config.yaml
train_examples: 50862
image_size: 40
widths: [80, 160, 320]
beta2: 0.999
precondition_frequency: 20
batch_size: 128
lr_schedule: "cosine"
weight_decay: 0.04
Rows from block 5 of a small rotation predictor, named by matrix and row number. Rows with one number belong to one neuron. Each number is 500 + 40 x the weight over its row's rms, rounded and kept within 0 to 999. All counts start at 0. Numbers have three digits each.
After each neuron's rows are labels from the 100 images, of 14976, where the neuron reaches its highest value: "top examples" is what is common among them; "colour at peak" is the nearest of a few named colours to the mean colour under the peak. Only what is clearly more common there than usual is listed. The data: regions of photos with short descriptions (Visual Genome).
# fc1: MLP up (model.blocks.5.mlp.fc1.weight, 640x160), inputs 54-107
# fc2: MLP down (model.blocks.5.mlp.fc2.weight, 160x640, transposed), outputs 54-107

fc1.101:490441484523440546514437443531536448462542494471478528470562547489466492513491496481550543461526536502487469482506443636567501473493457539469474523493498468479470
fc2.101:491526538483482525522397493532522504493551526499491486539488475481487561573471580513449443568518466529478490473530566488487523555581484472496504468497523468500484
top examples: text has "grass"
colour at peak: brown

fc1.326:490523569521493488485567486473488532502424470539531492403561461489526507521503495533499540590426551538600480493489561477449522525452485541578501400488425504496539
fc2.326:399545569494523499504518469484534564476455543491455447474509485566484425483437456451470480547467540547429440467529474403533491471444470525553551514529472448504484
top examples: text has "grass"
colour at peak: brown

fc1.565:450564608390573480455550458471489483507485561515513519532465490524479464493494520547487434524422526571542509533566509485446541525471452484549542503424528521528445
fc2.565:503522534468545501403524501416442528446504467454545495504514469443493477459485524448513460497503505438470514480493480449533534558578478534531502564477451466542613
top examples: text has "red"
colour at peak: red

fc1.8:470504483484470551530501495453530504536494461489517552416479459493524506508523512497484531507559502484402531481506453492553485556584494479459560559551566476447453
fc2.8:427535490519540407467468514522524458524499527488519431564520489559468446480543477523512488485495457527523433500521459457379444539486510457485436498457535521508513
top examples: text has "white"
colour at peak: white; pink

fc1.402:491489552454547449496589562478444503518479511489556471533506502525519547517540539508450490568502460498537508489508521403526475577529519501517541450552467515470547
fc2.402:475530550464511565530424492546445474441472494501441464530493481462465511512487535480423469609478533487500499495525497506463508480532520470462571450545508471398417
top examples: text has "grass"
colour at peak: brown

fc1.41:529490495519457522511437502498516443475484542542525467452610487484470538504494454519480563464550506515520530532504461624480483541466533519477445461474589463461456
fc2.41:440459500546511474423500557517575512504539467445580465517543501447503539467542524511502463491452511541536485506530509443489583509556455477507497501487386477573494
top examples: text has "sky"
colour at peak: pink

fc1.547:481514462523525530513515485449545548458429536541471541512511463468451481497501505540492438477392517515496418608465526444404438500503571483525520512471489541505484
fc2.547:526500498544497556478497444512506547456462533527478570456498510491506430492511469562479491536501557553468517488452451496514474469501451511464431486429527433465550
top examples: text has "plane"
colour at peak: black

fc1.239:544490478489468446493524440513465421494517466461533489447473524509544524487507504492524577544595519536535536442529459578569537532471476550476459523547508493494462
fc2.239:572543549578456452477562507511494480459513499521530528425529494495511461509501540582481472562525544507479487432438454493532507472512477451434445528524515449465470
top examples: text has "plane"
colour at peak: black

fc1.182:485479525529499446555485459461455497443563468494508520538564482492515466516521495472506473445597458485526498508501492559535498493491475565408470559481505510499490
fc2.182:434518538458561485443494456468520565461512519486489505519467523503489483461489467505515472529396542507487496512505466398496498532467485544587546479467488471506498
top examples: text has "blue"; text has "sky"
colour at peak: cyan

fc1.473:546494508483456529438487457464448508531431527542457464556577484508487468585503499445520542479470540506531517486508570476484451498428502487589524446498538511550504
fc2.473:466510523512480453498473469478470465485459523588463493536425574531538539507501520476496531490564511438526492551545517545547531485489521508557506450447573464579517
top examples: text has "sky"; text has "blue"
colour at peak: cyan

fc1.536:502545548513573464471554573466468552534465522534519436520479454470471497466478535512452442534421464530494517504467554376432485530481507493514592450506489499501530
fc2.536:508554554517467497446540531481491505476565540494493478511518489432472499539487495478485478562460482448443488490532468452538517538560465539495506500489504462412525
top examples: text has "grass"
colour at peak: brown

fc1.346:450466468560499437510481528552439495483518483514535539487459408492448498492559491561450469546454502467426559416424365497540410471497461464465489541469557578487507
fc2.346:476470473457548524473562525467532527494442461487434493541509460518521461479477469486524517501387514516508510490516542452409474544430495529580532507458458482496549
top examples: text has "white"; text has "sky"
colour at peak: white

fc1.230:486546455532455482507484461571530483446507443539480571418490501491555510472505511493433527496531509535423426496538481585533409461448519448475490512570564480516524
fc2.230:653531547488504503506491475520489545438487507461433528438464449509422483494456537523536441505513494491479475480535506492542465468473465431523535520538585479483502
top examples: text has "red"
colour at peak: red

fc1.19:448476484498557510533547441522450545524485464449491573483500503580517553587508487428513550492524426450523504460500490484535487501502477523492511502475533481491525
fc2.19:499504460578424456422486525556457477504517498507480496482558560487486547433581431592502509538470478526498491424531478464461538449427587484585559588495502465514504
top examples: text has "sky"
colour at peak: white

fc1.98:447475516531485530505450518506472436465555536562475532475523540490453483470451486500489476575550484549513474518521559560614585499505537547513458546537470476465496
fc2.98:528553468480475483453463480538457483499501504551473486505508488545439447444476482479495590514510462566515526517515574547533470498463551512593530491413441483454496
top examples: text has "white"; text has "sky"
colour at peak: white

fc1.252:524517411481543444488538435496481557461411516519523534456511496496543426518498512486414526492497527520456515493589515439476432492432525493547444525485525522476458
fc2.252:536465526543482497554534414508500416469476465532475510481435520575493438453509540558493495500518454480511530510532483559550553541484534488439516538497445494460490
top examples: text has "green"
colour at peak: grey

fc1.542:453489495530466578479489485493529568509478568506453552440470462478471490535437484530453512505409486491510463558436544459464435530526583531565549490449517498464555
fc2.542:444493563494550480464511493464524536413477533520478554543470500556485412466494452519527477548436498518472487510450484405518448525510493506553466512467485472539461
top examples: text has "sky"; text has "blue"
colour at peak: blue

fc1.74:508541603482529561462482444474462471487510547442542446509461556473463423507463540544541416487486468535468551531513509477555564530478539452496494531500542555431515
fc2.74:444459501427536560492509533490518503471560492394442508530443461480510413520479505463554472565453498478503544509532457416540562506511398579438478456440501465482523
top examples: text has "red"
colour at peak: red

fc1.174:454526459527470459503457573514523509508480498478518429513412432464461511484537511506453561487496483434442530427464454470512431445530504484441526489471484526475515
fc2.174:402486452499555479522542504508498536453411463514402483546507509537492475467518456460523458476458550524473504528542519525435475483453520518537561484465495467560497
top examples: text has "white"; text has "sky"
colour at peak: white

fc1.362:503439508516436532519527576444446520502446490496498538487525474515494522498509498573525591552473545480593452495501491485444518530423500575600468493502454492563549
fc2.362:389489577479542519517525485503501567487498504484468486523496530505576441485517449475498472506445544482506464525544453414518499476435407546508494501499529471568487
top examples: text has "red"
colour at peak: red

fc1.305:518479496485521441556492464557484472525534473455545503474466530514527552484504444459547570478610488490547505474508432576567509515522564474486427511514510465498507
fc2.305:586505516608452468470477477457492513520507480575454536479460459485486505423569537571461513554507514547497489459482437513497445474471497502465483543483510484474484
top examples: text has "sky"; text has "blue"
colour at peak: black; blue

fc1.258:473539513494516562498541474528474542481543576500496514484484523512473525507451552465566489474527504485563491516480482460459539522506560503558501543426585439484540
fc2.258:430494473476511494426515488496454576439479511463455466539481501471545485446462471487536488530446540500469528546496454453492542517469478579575524505432502462505542
top examples: text has "blue"; text has "sky"
colour at peak: black

fc1.441:506486489587515520494494539457534525505477553501510507538554498498432467510438469548511487451422531519475446567443464430437497518541546497469551491489489578486524
fc2.441:517485508545405477481526530493499398445497513503511579484519555497504408534516419547475475521439560532439503497470434512493491464513486534487464542516486494488553
top examples: text has "plane"
colour at peak: black

fc1.95:535576557513513536549434557489530474541503495450442495520443468555496472541455510451553442456466469495553500487488486487558516479543468495500546527414569444394492
fc2.95:437530481423534497558519516510500533449528536505468556440463422499520440539494527512469478504550477435510479483512547508450399443471492521479505434550532476527530
top examples: text has "red"
colour at peak: red