{"arch": "pvt", "train_examples": 50862, "norm": "layernorm", "qk_norm": false, "drop_path": 0.05, "kv_group_size": 2, "widths": [80, 160, 320], "residual_init": "none", "shampoo_beta": 0.95, "adamw_lr_other_params": 0.00079, "warmup_steps": 1110}
Rows from block 6 of a small rotation predictor, named by matrix and row number. Rows with one number belong to one neuron. Each number is 128 + 24 x the weight over its row's rms, rounded and kept within 0 to 255. All counts start at 0. Numbers have three digits each. After the name is the row's rms in percent of the matrix's.
After each neuron's rows are labels from the 100 images, of 14976, where the neuron reaches its highest value: "place" is the part of the image that holds the peak. Only what is clearly more common there than usual is listed. The data: regions of photos with short descriptions (Visual Genome).
# fc1: MLP up (model.blocks.6.mlp.fc1.weight, 1280x320), inputs 64-127
# fc2: MLP down (model.blocks.6.mlp.fc2.weight, 320x1280, transposed), outputs 64-127

fc1.116 094:088147111108063105135146104173172115136103162177157141136123090135147144119148125123114132180131102149114159137139105158099197169138169134170161135134136119126105137115156145116124141098092124
fc2.116 083:129137130096128100136165131168103100122129144141126085136126105119102142125099125082125164120074135138175154125142112160117124124129108154107119160174110192102129137157134155077117114130108112
place: bottom right

fc1.536 102:111126152147137094126099156161112103158126119124130156129145131167100151116174118122133108132141138126156138127127118142097115138102102141085148122094119126143129122148110113177135132150183128
fc2.536 101:113132138118129121134166139123147112152157142106113116158190173111100134129121137145127129129147102117118148137124137118122086128121156089157130130135099146104079104170155124107133159104134100
place: top right

fc1.444 078:178117128089120148135170140141111114125107114105164139136121118125166122130146108149145157149120133141145174111128119129124120165135090117142167172117127144145109116151156117105137177164155151
fc2.444 078:152092119155127159101085110091164162106142103123108127152128126129204147117184116146099166154132127085089082123139139102105128146134107102080120091108153066186130119104110119143128123074137170
place: top right

fc1.450 106:167140167179151116121123141093079125109133113139088119146151133129087133161155162142133143150118169147124092116126112104152099164140162114149110130126121149139133171099055156103142128095138116
fc2.450 090:082155137080162134130084091113094105144109126125099104147129137115146139171150146121116095110116140118154123148154138176125136180109118132143089125136160145103093176169122153086111139119097152
place: bottom right

fc1.226 109:122122162112080155161135111096116099120122178116129094123155125096124084099131162109122094127096117141157141152126125093137119110141146119136168147129125090134134151093087123118128133115125157
fc2.226 120:127149122139156158139118118118119143128068116110159127115138135142143176114130137114147146110091115100121149099155097153164100135154128142134150132120163097129094099086168139126134091137160109
place: middle right

fc1.243 094:104115102096116139145097137144169128156084138119182139093097123141111079120139096128126123077146108109193176123128112083129125116120152142084119112153156142121127102162141118160112161179180162
fc2.243 070:126121102113138155134085114073126170139135134115087102153138145128124151149141148152106103121162149126151158159142136166163122140137089166115070082127145103153105151138131144100088121107096145
place: top right

fc1.272 099:123145099101083137123141102121139144104102127137166103162146139115180143144095094129157133122120140130121115100153107092177171128140171121124102102107144068157109108096133156142103095105121152
fc2.272 100:103117114132113144166091076129168142118114099141131133120107083120128142139152137145125118129151096127132130126153131150160130115111135122117101122124186065164118142135127110120063108124086155
place: middle right

fc1.141 083:131109169145163100147149136126072141117141143117097118166161093116145148116122138117142142151099108148101071127117076106147103125139156141138108139130099118147136136137118172140146131102147123
fc2.141 078:129160142102139141125102106128099144111101142171106117146118138143137153140147153112165165100122108121121141184148153192148144142130127129135063099139157084129105163142116141073123172127106159
place: bottom right

fc1.94 106:082147132197150101097060128136106122150146138127135132150107130122087118114105120085114142101115098117160143098087136173125137105131108112111111101151078135150156117145141122117145110116187172
fc2.94 116:125096123126090091104140137129098140140091114134131110154094127123145147116138151109167127127139130144116124122119118179167106141177143126124133113160128167116092113176131111080115097165150109
place: middle right

fc1.372 111:111127130197150150096085133131147133142125118113133167142136177146089130132168133096066095123108087109175185115131142153125124110118139145108157126131145174141098113177112144169137155112140088
fc2.372 120:130128119117173109167062150136118096154096131092115108115113125153103136122081136139141139133081132140174139097104107188137077101155119115121122118134129169154081121153136124116103106122147135
place: top right

fc1.426 102:133105122149123110119156117124105096108152132111077139098131117159131120105085184100137089111143092140107155114106120129109102148141110156109123136128157123125160150186115133140154115141149140
fc2.426 104:089145130170155134121095116177130109158080077135120146093141137157102129147151162100107108088135150130120149099128134138098150095101104145127118167138140112123149108126136092144092137153084145
place: centre

fc1.436 092:172135091117098141115133144173148114122125136108121121134083146143131107147140105122138117136155110104186128150148114158133149178126124091114131106125126112135128127121155193148118155143157123
fc2.436 095:152132138118121125124180153173139096122119148115110117135165095127076143148095161103117134123150081126129142111123130101089116117119174155145133177114097210152103108104139157119145118098116082
place: middle left

fc1.310 106:132128138110130110096116142121140117126105092101135144150181110127109123105174096145147152120123148118100142133125162117125106168110076162114128181121129134149122135105141138084119173188129111
fc2.310 112:152077138126136152114130146152148133158137083115153084091123096121075110048109065136108120137136127157122096111114107088161174115144102156106159164111139132122156115103143127094129123176129172
place: top right

fc1.346 104:101143093203148109095155143154116151110115124115132155146117106136086147104129135114137157125151141103121161134149083182101112127113090082143095125142110156146149136160095130138077112117148102
fc2.346 109:106132154115114133170115175162113142126114141139123083163125113086150074116106099082108176116134136117142161126137122097114075103120114092112157144083131118108137140131140077140158131122138126
place: top left

fc1.563 101:148131139068094112082130100119141103145131143118143102184141128169110202141122126130181126160124074124096089185106106098125131135108118106141120130116187075103139172117176117154119142148118082
fc2.563 102:106117113099125113093119084131114127113120122079112153158122133137116172079124148102138175114082107137146118177124139140113086079146115146119127089119132154104126130107133108153130113096131108
place: bottom right

fc1.617 131:137100120125098121149113181141139076134159128133120126172110144125103142104162158135120089157114114156170184105116157091113092165089113116157142108126089151177139142113105131142096144117191107
fc2.617 129:149166143113166144133132146092128108122158125133139100137129123133143125121116133090141085100122083154120132169122109122128078151136169103133145124172134097125179186122126131134163122097150109
place: middle right

fc1.210 114:122083154094183155112114105127116135113158107136144127091111144155107150111084110110086120123175107163091077146142143158136121142129128140107156129118179148110201090147160126154125125135134119
fc2.210 123:118151120143139131117116091139131131140112100118105164133114116126154161182167168133148167134140149122117072107088134105161138116159123164131100093146133133125124089155112126108109159117119140
place: centre

fc1.342 102:159104091130138120127129129128123138144105134104106134130134116107093140175159105155123164165122151149137155126105115099137128137161098125177095157109091146140123100110102130114135110120159160
fc2.342 121:133099128115156098152109176074139124146155108133108170146100103135171098100117126167116150100123099145130124145103123171137151152125109137114125184088113157123135093143157117122077131101140173
place: top left

fc1.476 084:181143134101133131125116134154116102143106124103160115136108145116122091137124071095116167125136122121193146116137114144112115193113130113098139138124105151109102082181147117146130169140169144
fc2.476 079:125104137135107131107120136059132167122154114153089104112150113125144117142182111112122150130133136106102112150133106113104106127175146115119130037125157088121129133127133121098117116103158134
place: top right

fc1.19 091:134112097160175133143174150116109126119094115114066154142146123141085169153132158159117101097134122109110133133096116092108100107093115097160161128153109137121113097117137129147144145114134055
fc2.19 094:140174090108117068150159122121128142139085127118137136133150154138114143120125134126170140154079127104120123164098118150078095115145140158114131142131146132139096085112096107135139072103124183
place: middle right

fc1.233 098:132130112119155160200171133147116108167141137156110109129077119118098109144199137159142111117129094155154109144150128118173149146138136112125085085141142117113136169135101133144132094138158122
fc2.233 105:105087161120090128128135153125111101159154126151124088124115127090084083136152131116147090123145110149153113086135107117144175119136149116161145137107154154165150092146099106100147153163098116
place: bottom left

fc1.292 099:090161092097102166103128149142181131155102154141176152100103156144138122112131113129096120083137108123168179084136112143107137112117099157111136138111139108125130096134157104127127133161152153
fc2.292 085:097128144109135165174118121094140112105120131116094136156108086129207157144152132141139137110134127139110112142157110196188126155075128121119132135155178063153115132134073129111108143084063186
place: middle right

fc1.556 095:130073118110113134116167092154116129100151124118174140142184128137211146119148153129131135185093093132110114154137119131143110129156091100125119135088139108081141130106171126144161095110111088
fc2.556 084:142106131129107127143112137108143109116171160087116140131129100117146124074173120135117083146110106132141156078135120122103108123110120103135135070145121112170103115077099126162123121121135118
place: middle left

fc1.122 083:099118195151116122117125118101084157084140117108089131112205136113113157103119142101104133102148125139115141125112121085160122114126151141131107128133131119122131111135091094148145086127110102
fc2.122 079:121146123114136134151190123156126119104125135129130093136126090139084143146076121118112130130128121143143133113099130099085103111123121163128130189140075225140140112121144149105152115126114103
place: middle left

fc1.211 116:110113125113141138146119138133102144126114115145127131152143178109102110189109104158097162074131165112135082136109107110133126190170150176117121131149083139081168111109133121090152123084113111
fc2.211 132:190138140153121120133119127083152122143160142127076186125109099134116146139106109195102096131103156108125105110127171110093151119119102179152097094105109159121106132118107120138155154136139093
place: bottom centre

fc1.362 110:144162089112127143152091130141149136115125093127139132140154169157112103166165132142171147153130204146161116082125130124127119127134148118110107112151132161146111133123099132170126159125106100
fc2.362 127:128094114140106098132154181108153102159102130079111155136098142162119115120148134170125108075137128119133108117131149123117168130141092139111153137108084160135156099166119121160104136108103123
place: top centre

fc1.285 111:109139143131128147117103113147149119124131119106139140132125127136136152095129128121118139109122147116118121109155145127128153183118112107089167132136144119129159098210157131156127118133107137
fc2.285 128:152127128113096109088188147118144113128106161116081098151153165125106105138165147149148096130136150128161141162153092157117121153090169106131112099143093115095093128168151105132136175101138121
place: middle left

fc1.228 086:149121140134131111149174147132123176100124154130139139087163102126148125094126094182169147169134171142132145121143175090140115153093104053107127142146121143110104123133119144117137107103123091
fc2.228 090:128129138124128122131135117147130144081138122128163120070136154125133119137118087132093134146104154085083137104102111098119104108138140119122106142151113172089121096134115125174172134128136124
place: top left

fc1.227 139:084100113122137130095096110113153157118130097086147136143131129136136159120099116119110162122143126103108124103150173141121121142153100083117154094104101161141147109207136121150132135083139115
fc2.227 142:166150126092099112125170142134123134130117160125083095142140133105134082097163137115149088123127132167162131164135131142120136157103157118115149108142079147119124111172156107173126159121121133
place: middle left

fc1.513 100:132108111125135099085131139138114116126146130156135132161136129160090077117129148141110091090119098122124141157148119103133081129136106153114138130131142147105121122155116141101148137103169163
fc2.513 097:068147105135142141111115074167089117135142145123145122129143096148149167110114142108137165126132144132116123128094114159148131072097109121119115109133150091137144160134127150142115130076079147
place: top left

fc1.681 089:117152134141134120124109088126091121107137144121175138130087136152099139102104166096091111132109077130111148152105115143130126115130101116128130132146138176150113119159124137154084128151093135
fc2.681 094:182151151186133147134109105100116107124159143091134107104137101152108139130121122150111121119157152111140124115105104100131131089134132164108141140123131106161157127080126117104104134123093141
place: top left

fc1.474 100:123135076145126115096115148180161104144129146136149143134086147138090083142157106134136105165116094131156154117140114152120121133174105132139107145117148099166139162138148173139131148136143101
fc2.474 085:125149145119140134144162149150137118083158105123116091115149087124063133125083156106110134111144105133122117118133162142096097111093133145133138190168067198138153109117131175085096126145172091
place: bottom left

fc1.434 085:154138093112103145139121151180165145155117129129144130145085112112109145124155082129128131113145115099216151115125125152140126161121118112100173097137141131111118128148174177126114182161179176
fc2.434 077:131112123146165125137174136181132123116116133127125132141141100124087119148090133101112130167114094142123179110113097080097116124127131147119121189108120170143121113138147131140177108133167094
place: middle left

fc1.755 077:064162106122166123131125139124155153120146128180125098105140131092133094134116122102161106088163154126116123160158128101138088105134179167114119122135147135134149129138118134128122120140154144
fc2.755 079:147089137139105152086105136102165129133150132128112134122155161094153148115182131165126164161113132125113117130173107100164136135132130107114137054125157088135136114119153109120137120120150113
place: top right

fc1.380 086:109127145154146117129106122104108165121113114152124130110184147116097156109086133131135128109128180148110116125112163109129097097099152147120080102106114144133141143098124090133139107132121123
fc2.380 076:183144133140128131115189118167167073140122114093122132164114150098068175131097144105154109099128105121136127146131155144131107140090143163145139212121098187103108125099151158145093147106102055
place: top right

fc1.235 111:091128104096070136135176136148131135120107137126149134135113139149133123107117137109119111068150106151131120137113115116093086105146135156103145099160142145082124085113149102106138121149144165
fc2.235 099:116142156144138109108079139093149115122133112086106119141081117156131130119123097159146115131133154142108111137147116094149157130094105133122128066187112129159115157159126151141089123163109100
place: middle left

fc1.268 091:129145113151154088129132136135098125102148144141086102132151113157126150109120157134105116172090102163111074106096101124117145125143138161153060101152111093155102143148098154105155105109124135
fc2.268 090:165161151081156166131119123095095148123107130150097119154142135155123130121131144126132130105136132146142126163137147168153142149128140149108082118143152109127113169144125138066118156124084165
place: bottom right

fc1.753 099:131165111134137116129119157126164181127101137116105101126074079133112104148147091165177120113128149152149115106110118155106104130101153122105105113120115141132116145116109147129096156127139141
fc2.753 087:152134146136135118121146124113159145137168145107142131119126153107141149100106096129113107157103104092147132161121113040128124091174160118132146100089122159134126127098117154177207144121111110
place: top centre

fc1.280 090:120097160163102095094135115117138093138136154139106132156117106139131099145099089086139103098141104082095105130127111160112131107139138120125126115131130104134152093141140095141099135093155099
fc2.280 091:124098137139143104134125152125155100140162146113128158104093081111139100102160121121172122133154092152135113135130149122155129103094082107183135158131114149140151127139147145146147135114145122
place: centre

fc1.236 085:149144095116091132134114144154169103146121139102158139157073121142105151133126072131126136133155125094188137140134104134136157156113099112111160086144152128132122121200165182146110174128180154
fc2.236 080:134115133141135133148192159176119114106092137123127120131115098124061131117108125093102147119109112153115127112133137091111114156111135140108149171137114170139122120111141130162128104158163121
place: bottom left; top left

fc1.80 104:111173117205135163099132121126132132137115113099143168138129099122131094124159154135120118107163148126111118107155131183140129168091116117134088127090082172128112127132127150135152152129133113
fc2.80 107:103122158076115086097140107087117098087095120136107083176104135086114111135134137148169165114128092098114066157116127119140110147125155102116110108177168168120117116121136108146134138104160115
place: middle left

fc1.305 116:100117118157172132135143109109107123125138160123118144112116128125096103106094098114084118083153123156112147136121109152096108148142127095108106110135139139128175114154130104148099107179187094
fc2.305 112:097137124159125156108122131139109125160089152131126147137124118168134141122170105146103125095098141150115134092121111118127121148100142159079129078125135088134139139111124086112126112130121109
place: centre

fc1.767 119:165142136135146147152176127122119116123118140130118119130111141108139098157147128152138130138113114129170121151113092111158101088126137157144105126128114114080121142065114142092135133156127154
fc2.767 134:138146138113109131111168152119151122128122168108078115147153167104124106115162137144161086117109129129146143178167117130138139133099145106121130075130110127107094127184168105135116155093152117
place: middle left

fc1.756 087:124096160143126126133105117091126131120110102170120121113173141114140156110077124147137148097098161166107105121103145142141118099106132152145120113121090175141150131125151118095149079102082123
fc2.756 084:145148117123116115132176146162150089145088129095133097130137137146062157157080133107145142104141095146126143108131148148116133106081133145149115203146092186141106148108128171117111168108144066
place: bottom left

fc1.423 123:100138118111105144113110122120147118126113108128137132189132160114120124136114139128115145156135175137166115152152133116161101144163134077150120159112129143091138117118116130093139167143153147
fc2.423 124:160174109136080097101147153120113109153184152137078110086118150119136067141149149143151150127130149180177129123127088093128155161144137147100147128169097143134178133131127134136158152111147122
place: middle left

fc1.326 125:173156131164111133151164153136107124107120138151112131120117152132144107146166167130157124147141124163168120139101146138125107136087133155122099133127122116132105125048162116097150126145100105
fc2.326 130:156133121080131112114169149131136113132137151120106102127132144101148081116147165129142084122124140125162118171150124133110131152108183114115143105130091134086109111146175121152133137128149143
place: centre

fc1.159 086:120118143118109162100098125129174118122158121157146175145155100100158135139104094135169111129132153101130138135166151141122164134140066074090187122105103115119152132134148101133112135138116094
fc2.159 083:134146131062157145109127156122110137133130121153111110139149110110128142157114133126150124111138125141124141138131149128159181131128142142108094130137163126125131182161134134073111160119108143
place: bottom right

fc1.734 080:148110122093109195119105109137150152155123115110157150139154131125135115149133102142125133154132138108146157138155149151106174111141102104112198161113139150104139115128182083129082115134136104
fc2.734 079:145154130088144133122107116139074151117112127153118109145133173137136154168123135131148133122151145129124120167117146167163151130130137126134044112124145107128114150149115122081124151130111153
place: bottom right

fc1.244 093:140088115145150107151131158120097183139118137115079105142126100114094131116131142195118112107112141165141078125104122100177087124083134135135111124138127135133118127088112136127155143146170146
fc2.244 084:114179144100152154116116106131104127104103117175161105120146143151124128172107138140133155098149134142132141159149117180177137132121112138138093141137184163128115159138105163093094178150084155
place: bottom right; bottom centre

fc1.191 102:156152133123069136101141138137125109139150126152134095137154081118144167114095134142137130144126135109136133146144120071128152179141080135141121136077135127153167095132127136145097149166121172
fc2.191 109:117154147130152131194101161122160105180115141092126130103080118152088120113120129189139157094093142118137108128110157158132118137177102164132137130127135137111136094120115128142127118143131163
place: top right; top centre

fc1.422 096:132121150135120097143147143120105132164144169075122155120122122154121131118097167085090122124128078121107138102087152088099085087103120108148135131114167088105165126094138145135156096117133095
fc2.422 097:120123126155142123114143118153099134105124082129099128132132150126192088131170120100132175115104112145119158119147096111128137152110101160136147086162121149110149116144160116169096099150110133
place: top left

fc1.669 083:093137152140161141139098131116093140151142138096136104160168143117131119094143118123107169110174135105154119114149121126171114083131103133125109118146145102126116101155119138123138146151150123
fc2.669 093:103119166160112138120064124099152142143123106120081151160124125143180153110175108157125166120118124144128127137142128123153149144104144120110131102120144048144139155124101100148131136111128166
place: middle right

fc1.524 086:116159117117111113120116157155152060151119161126121125131108126132091118120152100119146134156111117090177143121156098105127181132140123143156132151133120109146137124143145150159113177109163117
fc2.524 077:138124132110110132146214124149104123100138137135167093113091064117059140115072166107118150112130105123120114118139148161117084112108132161138112187133072180131142103099137140114101089156148106
place: bottom left

fc1.281 112:150112120135096154101086139134144131103108129133127131110148112114118137137162093145165112116084180112160134117132130116128165116138157128167136134076082141137081144059107131126151168104083132
fc2.281 115:101160145170121150145075067169128099136098097137128153135143113136139181133144162112119147088123128105132152118120106123138142119101132158097117119125150083120151179135087090129103146146106172
place: centre

fc1.738 094:144094115135116163137157130138108104123128129108114124157111118127160108137104145132118146139113132111146125126116099092114087118107148106170088097103131180123113092180111157183141156152135124
fc2.738 096:095152097131115150122096106101133144091137100167098109157094146109159139134112130089136102158121144145130125127142150153162169129107127127134109111169151149138122181185151078155084102146172129
place: middle left

fc1.614 097:095147158125099183125118132142120094135143131146177133093142127160171183091100138090101124086152125097125130130133165189126124139082144082101182128116138087132137124130128134142112144148113113
fc2.614 100:117108144117158116124087127092138114151126117134111150160120077131114105126114127159091137097125088141132154145083137164164154142097118141106129162133134159128105103177124116138101151113117134
place: bottom centre

fc1.414 092:083147075129143115106104139101149130101126146180109127061105111113143114133131174139134102118126147151124164142113143134130161103151166141096065067134141116114162118095127114131109098149141111
fc2.414 084:141113119124102105077099121069136139122140114133109113093139150123175102123181127132116169153111137120103095113130083089114133126163129093074124068083129084114154105115139126122141117106137122
place: top right

fc1.357 093:091138127145129128164133122128134141111113123176121116136167130110129096138090134129134134130066168181091105114109128105095095101125143159148105105120128138133138160123098091101161102109054148
fc2.357 085:147132164163124126128194127164152096160119128113155133125117102115086107165094126137147096109166104170109139118119111110123133124086163158126130180143103187129122125132120147116101126144144114
place: middle left; bottom left

fc1.649 099:120154128138138155119103130088153157128134100152068123106115097103115174108151139162169127107102168141156113100100141155128112117140171118148122169132110114106137143025111141099148138117106169
fc2.649 086:106109144144105159090121104085143162125159164111147144129158124135116088097168113161139130159168120116144128144138139108120093106134106113138116088125118086121141163113114126113129138120129081
place: top right

fc1.722 112:145162136108144112116132138141136105142135123114117132110117133171125114109059163099106119122131095124121150127125079110098088143134116164109123107167142106111164160180150107149101107120180133
fc2.722 111:143165117160105130117112096160131133157103086140134116110140128135124172131133170125133121098160109124121131108115116118113151109092110146147139124136126086097187152093079111145126128159113132
place: centre

fc1.44 083:193131118105106152136160143143117139136107113073112133137098110115099126112169117138117181117113111140137142091120132163111114150085121100115153153109094135120104105136154142148124151146102156
fc2.44 086:157106116141097132103085138088126154122136100128106111145141152122182138148171133139105127145158155097099128132127148083110113128127128107091118079110155070136146100118118098127144133081121098
place: top right

fc1.483 098:104110137164160109149123137136108133102133123102088088155146111144133115132109161134136151142109136142109084114113101106146113141136154183160072125156141121128131127117081147114136142118126112
fc2.483 088:117142128080143130104109101085106132132125108135113132152143168142150142145135164132120136105123164149124165140128144169170162143130134142104096124141150122123114176151118116108103144129109150
place: bottom right

fc1.288 092:144170182167166103176129129130093110152161137126115130134136121096130119117133149090111156153148094129139129144153091101114097098136116155092133102157127161130176147143157135136147108127117107
fc2.288 099:102151134179125152137097102136127100101136114120120131128072091120174158139173137132152145093141099122131114126137092146143160117092113109117140142131163079168137149139076091108124147107147157
place: middle right

fc1.329 123:142129099113137130099129124108122120135110149109112123210143136117115137147135110162132185129150183086166121116171179148161093156143131062156176142091107167138109121112094155137143153133137107
fc2.329 125:172143164079095143103148169130100109134204156134101103091139127126127072096166141123105149116133109163141126115151124087138141124107138148094135115157084089146167135152112127150154147151108134
place: middle left

fc1.198 101:154155135137138133147118161130124101177139129120120110107109098167119079095098116090124115114122126127123118097138104126093135095121087155095133134159123106123128157141126098113144120113157136
fc2.198 099:134108140131156099128131093118161163141158109110156139157140113168119139119109110155114129164116116149100090157109161103146072121126135102101130135142137132139113164126124107107121084102133111
place: middle right

fc1.289 085:122157080121092145162128157147160104148100142131167146118082124111111103122121084150127134104161129124190144121147122115118146177113125130117155119140135129149130140159139137124101179162145157
fc2.289 066:152132117103125115122194141182122131078099158120162127099134136120089117127101127127114130146141139110132143129108160096114078116173151182113151197131120177152147117101144147138146101137144111
place: bottom left

fc1.256 105:106075147133165156138145145147116134071155095138148113136104132116125086132158095114156138102149139135151157155138159180136107156126119138136109141122134130110113102103128126153128092101138124
fc2.256 110:134126122129156122095128073175153130130130097122130115115197122130121118103130105125110157160139155108153129116124160118121164109124157101170091095107137098120155162103102157178178121128120099
place: bottom right

fc1.78 102:093135137132104128130150129128140149121130139112120087153142130109173107095106122143110126104124126150114118111140185126102112118082135167150142120114129077104174176153143124141132065116126148
fc2.78 097:146122099114081115148116146142104144131119141156086130105066110151133166151111112143154127147132144123168090092126075140122130152123153141151135090150132102146154131141114148107139130137099115
place: bottom right

fc1.573 110:070136127155110131143140161142119162133169157133134132094144160123170112124133133114153122102140145154133093108134118120102088108126117115166115072131115119133140108143087147200079089124131133
fc2.573 111:136096131126125134108116143122112119143140124173111150103183102111093121142123164156084087130162124158134099116103118128103164109168117164128117143089079155143138160172093117124124162167118088
place: middle right

fc1.379 082:098138133126154151150112113131085138151153099082123109170143148134079118142147151146114132165155126130154129085142154076190076103118123126120129093084138146123139113112101142139132128147152147
fc2.379 095:114095190165094112096109146096165121118113113099120163164130123122156137118175135134127133135142100148099137122153110131143153136081150114125137119091122048171122136133118117134116146101132110
place: centre